From a checkpoint of a small contrastive audio-text model: text encoder layers 7, trained on synthesized solo parts of chorales (CocoChorales).
Rows from block 14 of the audio encoder of a small contrastive audio-text model, named by matrix and row number. Rows with one number belong to one channel. Each number is 128 + 24 x the weight over its row's rms, rounded and kept within 0 to 255. All counts start at 0.
After each channel's rows are labels from the 100 clips, of 14848, where the channel reaches its highest value: "peak on" is the class under the peak. Only what is clearly more common there than usual is listed. The data: synthesized solo parts of chorales (CocoChorales).
# convs1: 3x3 conv (encoder.blocks.14.convs.1.weight, 128x128x3x3, each kernel summed), inputs 64-127
# convs2: expand pointwise conv (encoder.blocks.14.convs.2.weight, 512x128x1x1, transposed), outputs 64-127

convs1.36 [153 157  99  95 177 140 195 151 141 121 126 126 123 131 176  93 164 131 110 143 171 134 126 121 154 144 105 134 117 130 133 132 162 146 138 150 179 129 117  99 136 112 104 103 118 140 109 175 133 130 108 100 121 126 110 141 114 127 128 161 127 144 151 201]
convs2.36 [137 154 121 118  79 169 101  97 148 134 132 133 123 131 169  99 123  99 126  75 178 166 113 123 136 123 121 100 109 160 144 193  88 148 144 141 122 140 130 138  60 129 138 116 154 152 151  96 138 147 151  97 122 110 130 131 125 113 126 127 152 132  91 114]
peak on: E5

convs1.102 [141 113 161 154 133 151  95 116 134 131 146 139 161 135 123  95 138 147 115 151 115 116 134  90 112 115 143 131 122 124 121 106 120 114 127 112 142 133 156  90 160  97  86 159 129 173  54 115 107 148 168 138 106 147 139 136 106 126 215 138 101 172 130 118]
convs2.102 [124 138 174 127 150 135 135 152 151 130  64 100 121 121 137 113 130 205 163 115 129  97 138 133 128 196  82 117  83 105 132 167 131 123 122 100  89 158  57 121 105 127 123 100  77 108 159 132 157 100 114 174 148 138 112 137 136 105 152 118 140 139  93 152]
peak on: C4

convs1.12 [135 146 138 120 119 101 112  96 117 130 149 122 100 161 122  99 121  96  96 180 138 158 104 177 115 107 118 145 120 142  92 124 113 129 119 102 120 158 129 134 131  98 103 136 124 181  99 138 123 130 103 152 139 111 152 126 111 136 126 145 114 163 147 127]
convs2.12 [125 132 100 102 136 118  81 159 129  90 132 114 110 120 108 133 139 118 117 103 215 144 136 136 126 100  80 102 109 140 137 186 160 123 117 133 126 182 150 129 137 173 108  88 154  79 131 143 107 118 110 130 137 114 131 147 137 130 114 145 161  88 112 133]
peak on: B4

convs1.97 [106  89 171 129 154 124 163 105 111 127 138 139 129 121 111  81 155 137 133 111 129 116 128 107 121 105 177 127 182 119 117 117 150 152 113 142 109 119 153  99 153 129 174 135 113 134 134 124 139 147 144 125 114  86 139 135 109  83  90 141 148 171 160 155]
convs2.97 [134 143 135 155 159  81 108 128 117 140 168 144 130 119 122 115 128 112 112 104 164 145 150 150 133 101 133 158 137 127 125 127 124 114 120 104 170 131  63 122 128  88 138 117 157 120  87 165  97 148 167 117 158 167 139 143 144 121 121 150 109  80 102 128]
peak on: B3

convs1.42 [146 131 140 116 143 126 119 127 153 140 121 112 105 104 125 123 157 113 143 117 109 125 101 157 128 116 205  70 179 154 115 131 152 113 104 117 122 111 133 118 162 155 141 122 115 107  92 117 131 115 124 140 107 135 116 135 100 114 116 121 109 168 111 122]
convs2.42 [118 150 113 131 158 130 204 114 135 135 171 166 124 142 123 110 177  77 125 144 133 132 155 160  97 115 166 116 182  75 105 143 153 123 112  89 119 124 130 146  95  73 110 122 147 126 105 139 164  91 104 160 101 129 114 103 156 123 127 145 121 123 106 164]
peak on: E4

convs1.58 [164 178 104 103 163 162 159 116 155 146 111 114 130 133 182 152 137 129 116 130 121 130 149 143 107 140 106  92 126 108 163 111 147 143 154 182 152 103 137 114 128 131 150  84 119 123  87 136 162 119 125  99 116 134 127 115 109 146  93 150  93 140 131 161]
convs2.58 [117 137  92 140 111 129 107 122 142 147 109  79 117 130 130 145 130 125 112 115 189 117 114 103 116 127 120 137 119 128 106 120 132 116 115  98 136 146 152 101  94 113 105  74 114 143  89 115 102 108 117 137 124 119  98 112 115 132 101 154 183 107 154 115]
peak on: E5

convs1.23 [115  97 126 142 110 160 167  99 142 131 168 136 102 109 103 209 129 139 116 121 142 122  86  92 154  63 157 132 138 146 117 143 135 109 101 130 137 114  94  73 137 109 107 137 119 135 124 122  98 142 114 138 113 129 124 147 121 112 113  92 136 151 136 104]
convs2.23 [108 140 101 141 133 137 130 102 113  98 136 121 141 102 131  71 173 107 138 182 142 103 130 121 128  92 112 152 110 179  68 112 132 117 125 128 135 108 152 126 118 167 120 125 129 133 152 115 151 124  91 103  97 101 101 150  89 154 163 124 126 133 130  89]
peak on: C5

convs1.84 [138 122 117  92 184 132 146 119  58 117  94 112 134 131 143  78 131  82 130 116 141 125 119 162 126 143 100 144 155 104 108 100 112 135 135 130 162 130 130 130 103 118  73 126 122 131 120 108 145 139 141  96  97 150 124 135 105 134 137 160  86 120 121 158]
convs2.84 [136 152 150 106 155 160  85 153 195 141  90 114 142 109  71 100 109 164 127 148 121 157 138 123 108 186 110 125  88 114 145 149 113 114 112 132 119 124 141  89 101 128 148  98 199 134 129 110 141 127  97 103 144 136  82 121 133 143 118 124 137 115  98 138]
peak on: F#5; D#5

convs1.63 [155 148 115 142 124 165 108 116 122 127 150 140 127  93 153  87 141  97 119 157 153 116  95 130 138 134 146 141 114 137 107 111 134 136 128 135 130  93 134 124 126 123 113 121 157 157 166 160 108 136 139  91 179 132 168 137  88 163  82 107 126 122 184 160]
convs2.63 [167 134 135  50 111 139 145 113 179 128  95  92 124 112 135 174 128 131 122  96 111 143 126 128 110 108 112 144 115 110 110 131 168 126 145  89 140 120 133 104 109 148 103 102 112 113 115 111 185 175 146 105 137 156 133 152  99 147 114  95  90 191  94 125]
peak on: B4

convs1.47 [132 132 137 162 178 160 120 134 161 152 120 112 114 123 171 105 145 128  92 119 137 135 148 157 146 136  67 133  87 148 133 154  89 108 156 158 142 103 135 128 120 107  69 121  99 121 106 119  98 109 118 136 111 122 143 107 132 137  89 167  82  95 155 144]
convs2.47 [118 136 167 132 119 117 130 114 125 122 114 131 120 134 133 123 120 128  71 124 151 107 122 114 124 139 114 135 103 128 119 145 133  82 137 119 148 133  96  94 123 147 134 127 163 134 127  80 150 114  99 116 125 138 117  95 115 109 146 117 108 135 133 164]
peak on: B3; D4

convs1.31 [121  94 203 165 119 104 111 163 163 122 128 134 125 108 108 159 152 151 125 118 111 141 111 141 127 127 187 150 144 127 118 136 159 166 130 147 103 100 172 157 154 139  93 153 118 119 133 110 163 110 129 141 139 147 122 165 116 107 131 123 151 140 118 114]
convs2.31 [155 123 108 143  89 128 120 149 148 137 136 138 147 117 115 140 147 106 167 127 109  88 129 137 119 147 139 126 125 121  95 151 144 138 181 108  98 133 138 128 133  67  75 145 121 129  93 128 111 128 170 152 113 145 129 178 111 111 148 145 122  85 114  95]
peak on: C4; E5

convs1.100 [134 160 119 124 132 146 142 137 151 170 128 116 126  99 142 143 137 157 144 131 135 148 116 123 134 141 105 119  71 107 116 119  88 106 132 136 147  90 141  89  88 110  75  88 133 130 103 143 140 131 123  96 166 113 114 131 110 133 130 138 118 107 119 135]
convs2.100 [125 150 120 124 134 124 123  82 122 164 127 141 125 144 143 111  90 126  78 137 129 159 101 140 129 118 118 130 126 116 125  86 124 104 133 129 134 128 126 100 135 124 146 121 153 122 119  95 132  97 109 120 137 123 177 134 110 141 129 122 160 122  97 162]
peak on: D4

convs1.87 [152 142 137 119 158 133 147 133 179 128 160 124 131 127 152 147 143 132 134 120 131 133 119 169 148 172 153 130 120 112 157 115 146 132 180 117 131  96 170 184 131 155 150 174 119 117 129 134 146 125  46 121 148 132 126 161 141 137 143 139 162 165 101 166]
convs2.87 [140 124 121 159 114 112 129 117 132 123 141  91 147 100 128 119  78  39 132 150 142  78 133 129 122 138 126 100  85 139 134 135  66 121 130 132 140 105  61 123 112  90 111 152 130 146 133 110 156  98 119 154 111 133 104 137 112 118 110 135  85 187  93 102]
peak on: C5

convs1.92 [101 127 135 113 179 159 160  85 148 111 134 123 129 127 124 122 127 143 121 132 148 130 113 138  91 171 146  87 151 118 131 154 145 163 131 133 181 127 104 109 116 130 155 126 104 138 109 117 154 180 139 113 109 130 111 128 131 110 132 119 131 150 109 168]
convs2.92 [106 127  81 153 140 121 135 123 160 146 116 121 144  89 139 135 131 124 130 117 148 161 141 121 105 146 121 125 125 131 128 133 132 183 131  65 157 116 174 118 171 141 155  73 131 150 123 135 132 138 133 149 117 140  81  92 157 118  98 121 102 112 127 147]
peak on: C5; E4

convs1.46 [165  88 142 141  96 128 133 191 154  91 142 102 137 145 100 122 132 122 122 133 112 230 140 111 126 123 153 121 169 126 130 177 119 125  98 147 145 157 120 127 162 182 125 118 120 124 126  88 103 110 110 104 126 134 135 114 129 128 140 115 108 162 106 127]
convs2.46 [116  93 112 142 135 107 149 100 142 130 112 144 135 128 141 135 186 119 106 191  93 155 143 126 165 118 155 147 129 176 120 138 128 174 126 138 119 158 113 126 195 125 120 140 109 104 141  94 116 134 159 117  92 181 126 126 120 127 103 131 114 112 132 133]
peak on: D3; E4

convs1.104 [154 147  91 156 144 156 128 129 129 126 184 127 162 107 144 129 152 103 133 133 140 105 126 134 170 172 133 117 126  88 108 131 160 141 146 129 144  93 170 124 132 184 123 133 137 143 185 142 163 137 104  93 130 151 132 148 115 126 112 123  90 171 185 121]
convs2.104 [134 133  99 123 129 245 133 149 113 119 152  88 116 153 161 105 120 138 135 123 132 127 171 112 106  90 128  97 119 141 160 150 130 137 153 133 107 123 106 165 169  97 103 109 140 123 110  73 188 153 120 132  97 147 102 124 100 131 149 122 115 105 165 126]
peak on: silence

convs1.5 [119 125  55 136 174 127 115  94 151 125 149 142 168 175 125 149  96 134 123 110 130 144 121 146 131 148 128  81 142 107 142 118 141 101 129 112 132 106 151 153 154 150 150 116 149 158  99  79 113 146  79  97 133 152 153 145 143 103 138 142 121 100 119 131]
convs2.5 [ 88  95 142 130 129 127 134 131 126 122 122 108 126 153 109 153 164 162 131 114 122 156 137 143 134 152  78 115 131 125 130 164 150 118 104 127  92 106 123 104 158 186 127 130 105 132 105 105 117 117 136 114 107 143 156 116 131 126 120 135 153  70 120 104]
peak on: C4

convs1.24 [120 145  99  81 160 129 164 101 112 131 145 102 127 115 144  75  97 114 150 139 160 137 117 116 113 151 120  94 129 108 133 141 170 132 116 139 124 111 126 112 126  75 132 145 124 116 123 156 106 150  80 154 111 119 147 102  96 159 130 107 125 106 134 119]
convs2.24 [149 163  89 113 124 128 125  84 138 166 145 114 121 183 145  78  88 118 137 118 126 141 124 169 100 148 153 145 117  83 135 104 130 115 158 154 142 140 140 113 171 115 159 139 148 124 131 164 124  85 103  97 137 152 130 120  82 130 151  64 121 127 180 142]
peak on: E5; D#5

convs1.49 [145 142 133 143 131  93 124 119 187 140 134 108 118  95 133 105 100 146 126 110 107 112  91 165 150 138 181 153 114 112 136 109 157 163 146 115 133  98 154 102  98 117 129 188 115 129 113 128 159 106 103 100 134 136 117 195 104 140 130 117 138 110 144 146]
convs2.49 [182 146 107 127 116 136 162 134 126 122 114 170 136 130  99 129 125 133 171 153 115  99 125  59  96 143 141 121 200 151 135 173  82 121 128 135 127 105  91 152 152 103 158  99 103 173 118  91 162  93 136 153  57 146 148 171 108 178 155 125 140 147 139  95]
peak on: B3

convs1.109 [145 143 131 148 171 114 136 159 138 114 131 157 166 166 159 134 134 151 162 133 152 166 124 146 116 139 136  92 144 136 107 188 129 126 135 136 109 152 134 129 149 133 129 139 140 142 110 114 139 116 103  66 132 131 130 128 172 126 126 154 125 154 119 117]
convs2.109 [184 118 123  97  96 132 103 109 143 108 118 129 122 124  83 122 123 129  61 132 138 116 131 114 147 136 134 102 128 126 152 148 123 138 124 165 141 148 101 138 158 152 162 151 160 104 130 134 121 129 145  90 141 125 141 109 141 113 107 107 147 146 174 128]
peak on: C4

convs1.93 [143 146 136 111 158 154 160 105  86 137 112 152 141 122 168 149 106 161 108 130 172 106 133 127 153 155 143 177 104 130 140  60 149 119 138 187 141  86 100 170 105 128 136 117 140 145 150 143 141 111 133 135 141 138 148 144 126 159 115 123 155 157 201 139]
convs2.93 [105 119 133  97  91 148 116 126 147 105 148 122 114 148 137 121 148 119 115 127 154 156 145 178 127 120 110 134 122 152 145 133 144 146 120 145 145 150 172 144  98 126 160 134 125 136  97  72 124 130 148 128 121 116 124 124 115 120 115  68  94 167 114 123]
peak on: B4

convs1.95 [135 137  99 122 109 137 195 149 143 120 149 121 110 152 122 149 151 106 138 129 138 100  99 109 108 120 113 122 123 100 113 101 160 140 125 135 197 126 137 141 133  93 148 135 127 132 163 126  97 166 119 150  92  99 148  99 130 133 125  83 155 140 100 151]
convs2.95 [127 136 133  85 141 126 115 136 118 151 128  80 124  80 120 149 137  51 118  93 113 132 103  70 143  76 137 129 130 168 101 117 102 107 138 125 154 124 125 162 102 109 159 145 123 131 136 133 166 127 117 119 147 160 129 143 105 139  92 125 122  94 132 124]
peak on: D4

convs1.37 [134 149 134 149 111 128 130 136 152 166 130  97 153 106 146 108 145 167 144 115 151 153 135  90 170 131 166 187 150 133 141 148 153 186 146 124 107 106 145 107 132 126 126 140 128 112  90 162 140 124 151  88 122 182 148 128 120 142 167 126 143 153 174 114]
convs2.37 [117 140  73 137 110 129 160 124  87 145 171 110 151 164 157 134 102 173 147 158 138 133 167 129 139 111 109 128 150 129  93 134 144 146 116  71 131 148  94 129  88 168 120 133  95 138 134  92 164 120  71  98  66 138 157 117 123 129 128 156  66 110 162 128]
peak on: B3; C#5

convs1.90 [173 104  93 173 169 172 147 149 153 115 115 162 147 149 121  89 106 146 114 137  95 124  98 131 126 120 129 138 119 128 147 130 146 120 146 142 101 153 136 129 123 138 124 133 124 122 123  93 112 118 118  41 110 140 129 141 155 142 147 128 126 125 115 137]
convs2.90 [144 106 143 129 103 107 155 140 164  87  91 128  89 135 110 140 129 138 118 137 135 126  95 155 142  97 116 129  78 104  75 166 138 149  80 139 130 172 124 125 100 165 155 130 171 129 156 141 158 101 161 100 119 117 134 124 109 135 141  95 155 132 141 124]
peak on: B4

convs1.94 [149 180 140 164 171  82 147 133 105 154 134 144 132  93 133 121  90 108 115 123 152 124 135 165 133 143  59  78 124 165 130 134 117 136 114 160 119  91 112 133 127 104  94 105 147 142 111 158  81 152 145 120 103  72 170 136  93 133 129 130 126 109 136 142]
convs2.94 [121 161 137 131  98  63  69  95 130 156  92 160  75 146 167 154 142 164 118  84  93  91 128 126 129 130 129 133 107 134 126 121 127 154 133 136 132 132 143 121 125 137 110 153 130 113 105 137 116  88 140 122 142 101 116 127 139 203 127 129 119 133 127 115]
peak on: E5; D5

convs1.41 [142 147 139 154 146 111 151 146 117 161 121 160 136 109 125 118 111 132 140 132 143 166 140 114 132 117  47 117  79 106 188 138  97 144 155 131 148  96 114 127 113 114 149 116 133 140 105 166 134 150 117 133 100 137 124 135 144 142 131  93  85  93 158 145]
convs2.41 [106 170 125 106  97 111 110 134 139 117  43 156 129  93 139 124  84 143  96 126 130 149 132 123  89 129  78 143 122 128 145 112 152 108 120 139 176 164 111 101 102 123 117 120 141  86  67 147 115 109 102 117 128 122 135 122  93  94 128 109 108 133 139 149]
peak on: D4; C#4

convs1.16 [178 130 138 115 164 130 104 133 121 128 158 102  97 142 118  61 145  87 122 111 123 125 139 200 124 164 143 124 103 117 139  83 131 148 157 134 118 118 147 149 115 152 142 126 111 122 118 122 147 132 105 136 111 116 123 177  91 139  86 121 125 123 147 111]
convs2.16 [167 134  84 185 127  97 178 162 127 138 131 113 153 154 114 121 133  57 125 109 127  94 118 117 115 152 122  99 161 131 117 163 110 138 122 110 115  72 122 129 149 148 104 122 124 133 160 170 163 151 135 148  87 134  69 174 154 137 122 106 127 163 172 111]
peak on: C5; D4

convs1.40 [172 133  56 106 165 185 165 120 148 108 155 130 131 122 108  80 112 111 139 140 128 114 129 141 134 129 106  98 107 153 136 105 137 122 152 149 189 137 139 119 120 100 114 148 132 130 128 118  95 158 117 114 122 125 131 117 128 162 128 107  91 115 155 172]
convs2.40 [130 141  86 114 105 142 139 144 169 145 134 105 133 181 125 127 132 121 108  80 126 100 126 120 129  99  61 141 129 188 177 162 126 136 155  94 117 145 131 136 121  97 168 151 170 164 113 118  86 158  89 158 126  95 107 206 143 135 147 105 106 139 129 130]
peak on: D5

convs1.51 [161 106 169 128 112 100  90 149 136 124 108 166 117 156 127 109 172 138 142 104 129 159 124 181 114 134 141 128 161 114 100 179 148 135 148 102  71 106 118 100 171 100 135  98 101 117 114 119 134 133 114  87 138 115 127 128 133 124 141 124  91 175 111  93]
convs2.51 [150 106 117 158  94 128 156 106 116 154 147 129 139 112 130 142  89 110 136  93 161 119 126 104 146 146 131 162 127 154 151 105 164 113 126 130 156 126 153 177 174 126 145  98 101 158 120  66 141 154 161 124 117  87 141 120 168 149 139 127 139 130 125 114]
peak on: C5

convs1.55 [132 149 116 121 113 134 158 142 186 167 157  80  88 124 153 111 118 132 105 135 167 107 151 132 140 168 162 115 152  90 149 131 141 117 138 112 161 173 122 102 134 138 158 162 129 150 137 217 151 140 134 123 134 153 108 120 110 134 137 139 113 127 115 153]
convs2.55 [125 108 164 104 144 120 154 112 123 100 135 115 131 148 144 142 171 144 142 109 155 158 126 129 163  84 131 103 108 130 128 122 164 126 132 105 115 127 111 132 119  75  94 136 128 178 121 128 131 136 104 162 138 146 118 139 110 139 127 125 140 145 103  87]
peak on: E5

convs1.50 [185 130 118 161 125 175 127 101  81 152 140 151 160 157 138  60 130  78  95 175 114 140 127 162 130 140 121 144 121 134 164 130  93 139 108 148 116 153 100 136 120 113 110 118 166 145 162 129  95 112 171  93 135 128 146 169 125 138 121 146  98 144 170 114]
convs2.50 [124 113 116 121 121 142 142 147 149 124 165 175 112 140 144 138 106 137 128 109 115  70 133 163 148 131 142 147 123 121 116 106 139 171 108 175 109 165 142 132  62 184 124 174 112 140 152 148 170 117 138 124  74 135 117 190 113  88 142 145 142 126 155 131]
peak on: silence

convs1.74 [141 113 140 140 131 119 120 147 122 137 117 164 126 107 120 148 135 147 149 119 120 124 117 121 122 136 124 103 183 122 113 157 140 106 111 125 104 127 153 121 166 215 144 147 136 119 131 108 113 120 141 149 147 107 135 126 137 118 154 143 128 154 143 116]
convs2.74 [136 136 101 168 106  91 134 113 124 123 134 169 125 124 149 116 135 125 118  79  83 121 126  98 103 136 116 134  99  93  93 162 131 129  92 138 111 115 128 159 137 133 106 139 104 144 124 143 117 103 149 130 113  85 167 123 107 102 148 102 123 125 131 113]
peak on: D5; D4

convs1.4 [114 169 142 161 108 120 136 156 156 140 126 155 143 124 137 141  62 174 145 141 124 162 133  93 128 131 116 117 143 133 134 114 124 138 132 111 117  74 120 121 139 106  85 141 124 122 138 125 114 103 110  40 150 138 102 114 152 100 106  94  87 137 120 132]
convs2.4 [ 78 126 104 133  95 140 159 118 128  74 112  91  51 157 126 136 126 122 132 173  45 121 128 121 129 136 144 128 110 109 127  64 122  91 122 164 161 148 132 116 119 147 125 119 161  93  86 118 125 117 154 137 139 130  89 119 101 120 144 119 147 147 134 223]
peak on: E4

convs1.82 [111 110 149 134 103 161 176 142 131 122 132  99 116 134 121 137 167 132 131 140 168 126 130 102 126 119  72 132 129 127 134 132 133 128  94 137 156 125 171 135  97 149 164 146 132 112  84 131 159 136 113 139  87  96 106 113 129 101 109 144 103  87 135 144]
convs2.82 [167 188 105 140 116 157 136 145 132 149 161 133 114 125 109 111 152 119 138 106 162 149 134  98 106 128 157 145 129 102 125  76  86 141 146 114 116 109  84 154  91 155 135 153 162 137 146 121 110 127 142 107 156 194 101 163 170 107 104 160 131  98 115 130]
peak on: D4

convs1.114 [155 105 100 156  91 142 119 116 167 131 148 145 136 145 138 159 182 140 131 160 117 153 104 135 166 128  98 127  89 113 147  92 117 112 127 105 126 111 110 131 131 106 103 133 147 165  99 123 117 119 150 129 135 127 129 150 150 159 159 100  77 146 107 109]
convs2.114 [ 75 110 138  85 162 153 134 129 104 138 126 128 128 142 108 138 117  91 128 125  84 110 147 197 110  81 118 158  96  94 133 127 161 154 147 148 154 142 141 133 137 152 114 131 145 133 151 150 173 118 118 106 137 120 162 138 149  71 159 136 112 150 125 131]
peak on: A4

convs1.78 [128 151 154 127 129 121 163 114 125 117 102 115 126 113 133 107 133 145  87 124 117  97 112 138 165 134 179 181 145 141 117  96 120 121 130 194 151  61 118 149 161 112 111 119 128 116 125 129 115 137 125  98 115 118 143 103 136 106 102  92 135 141 136 156]
convs2.78 [130 127 125 153  76 124  99 100 145 125 116 109 155 106 123  94 122 149  91 153 156 139 154 102 131 133  84 132 150 143 102  89 127 110 102 155 161 130 111 103 103 130 158 130 132 110  91 143 117 124 126 136 122 133  99 136 127 113 139 130 128  93 153 131]
peak on: B3; D4

convs1.68 [169 111 131 154 104 135  96 130 161 133 157 140 145 179 129 112  77 131 113 152 117 140 165 123 125 136 102 110 113 151 117 124 128 123 108 152 114 194 117 124 112  87 136 178 175 165 134 117 126 141 138 146 152 136 166 109 127 149 142  88 162 121 153 105]
convs2.68 [132 108 107 119 154 165 114 137 181 108 131 120 118 161 123 148 134 158 115 134  90 199 131 143 105 117  92 106 127 118 130 127 139 131  69 139 146 130 156 144 153 136  96 122 133 130 161 161 129 102 133 113 123 146 126 133 144 120 127 173 122 114 113 153]
peak on: B4

convs1.112 [178 131 169 126 145 130 123 120  42 128 131  94 114 157 114 130 138  81  83 104 105 132 122 169 121 147 146 116 101  98 136 112 107 141 143 107 134 116 102 140 130 109 107 109 117 114 107 121 126 108 116 118 137 107 118 165  99 131 111 128 131 135 102 128]
convs2.112 [163 128 137 135 106 149 138 138  91 115 168 140 148 122 126 122 175 117 133 142  83 193 150  64 142 137 138 123 148 121 122 117 114 132 128 127 160 160 144 125 101 135 145 102 123 107 122 136  57 140 141 130 139 141 124 161 124 121 171 153 167 126 131 132]
peak on: C#5

convs1.43 [166 118  99 143 121 102 112  99 132 119 148 103 111  92 101 145  71  93 115 135 138 105 109 147 133 116 134 136 105 124 132 112 119 129 124  85 107 109 140 143  87  81 135 121 126 137 111 107  99 138  67  78 118 121 126 108  84 129 144 130 116 122 113 108]
convs2.43 [126 110 160 145 133 153 127 128 162 143 134 146 142 144 139 141 102 160 130 124 138 128 134 158 164  97 159 111 135 134 101 179 162 120 114 125 100 165 138 126 177 121 118 183 152  81 122 137 128 137 156 151 104 117 128  84  89 139 129 142 154  95  91 113]
peak on: B4

convs1.77 [156 168 151 124 127 103 126 156 104 139 153 123 136 135 115 161 125 105 139 134 124 108  93 136 128 152 126 141 112  86  98 155 118 140 101 113 127 115 149 121 143 150 114 123 142 110  93 154 143 116  66 116 149  93  99 149 129 135 156 116  89 103  99 180]
convs2.77 [128 140 103 131 131 141 123 122 118  83  49 135 134 179 196 150 102  83 134 109 139 120 127 153 112 112 120  84 150 119 152 161 124 138 184 135  88 146 115 166 139 150 102  87 139 181  79  99 107  83 121 115 130 133 132 136  97 135 200 123 109 131 130 125]
peak on: silence

convs1.38 [135 132 119 127 103 135  95 150 168 131 126 115 108 102 131 182 137 127 126 123  88 133 170 151  94 121 141 122 179 163 141 149 147 145 137 118 153 178 125  97 152 104 177 146 119 110 140 113 170 134 131 148  99  73 137 149 100 125 132 125 109 153  92 109]
convs2.38 [139 122 130 116 139 112 151 156 108 126  92 133 138 120 160 129 137 161 126 184 159 141 134 111 152 140 116  99 150 131 135 156 127  86  96  98  84 147  60 146 106 184 144 120  94 159 144 154 131 122 111 149 105 139  85  98 157 156 123 135 133 122 149 124]
peak on: C#5; D4

convs1.15 [151 129 113 165 147 145 143 141 152 133 139 128 146 125 125  78 144  87 135 140 134 139 129 146 175 136  93 157  79 129 155 132 130 126 128 156 126  75 166 169 102 119 181 162 135 134 102 129 133 153 114 171 134 161 137 150 120 164 134 167 195 104 120 134]
convs2.15 [148 127 117 111  95 106 125  86 139 116 108 104 113 104 141 125 103 113 120 125 126 113 126  77 159 127 144 116 171 140 183  87 148 131  90  94 109  72 112 124 154 131 121 123 154 166 137 130 137 178 179 138 131  85 181 117 142 110 140 120 130 132 128 122]
peak on: D4

convs1.76 [151 126 127 132 130  96 113 189 142 120 114 132 118 159  99 152 141 135 140 105 114 173 116 127 128 102 151 128 180 121 121 205 145 125 115 124 116 137 146 149 173 159 170 130 120 113 146 120 142 138  86 115 122 113 109 119 126 128 139 112 155 149 117 101]
convs2.76 [116 159 115 111 112 164 131 117 158 119 142 105 119 123 136 137 149 139 107 144 112  83 107 119 147 146 137 137 117 103 107 104 183 206 126 100 118 128 140 173 129  94 116 177  25 124 134 102 133 124 132 135 142 116 148 135 139 151 134  91 121 158  96 131]
peak on: E4

convs1.54 [ 82 118  87 125 126 118  83 118 144 123 143 131 139 112 139 123 191 160 148 170 124  86 134  78 129 144 120 146 102 102 132 111 175 115 126 128 107 102 138 117 145 113 153 114 155 137 108 124 178 133 120  77 100 146  93 103 191 109 138 135 128 143 105 124]
convs2.54 [ 83  90 141 110 120 109 113 132 127 109 139 154  80 128 137 144 137 126 113 108 134 119 126  65 142 125 135 135  92 171 145  85 129 135 149 110  69 129 113  81 130 150 142 144 124 154 112 128  98 133 127 115 155  93 143 141 162 113 127 142 124 122 149 131]
peak on: D4; E5

convs1.121 [123  89 117 135 108 169 161 146 143 116 132 121 127 126  99 139 142  84 137 159 150 115 165 143 145 112 123  77 126 134 147 115 175 121 122  86 132 158 135  76 145 133  73 118 132 165 111 129 116 139 111 125 166 134 126 160 129 135 157 126 126 118 153 146]
convs2.121 [130 159 116 134 166 149 111 142 123 139 163 114 131 128 120 123  96 110 158 110 152 109 145 106 134  56 103 122 149 171 103  98 135  81 162 125 130 103 102 150 123  76 152 103 124 139 178 127 156 112 138  93  97 172  89 127 128 162 127 114  96 127 132  91]
peak on: C5

convs1.18 [ 99 126 168 154 119 144  95 154  96 132  89 143 132 132 112 132 160 184 152 129 109 117 129 120 131 142 142 136 132 115 153 155 125 145 109 136 116 133 143 131 122 206 155 120 135 136 164 115 120 116 132 122 129 142 115 144 133 105 130 157 164 113 136 116]
convs2.18 [133 118 111 170 117 127 113 137 126 118 115 121 157 142 143 118 121  93 125 104 163 137  71  99 128 126 131  59 120 101 157 123  98 135 172 144 133 125  86 134  84  69 120 143 121 103 150 100 109 105 148 126 120  96 125 108 131 124  88 122 129 123 142 149]
peak on: C5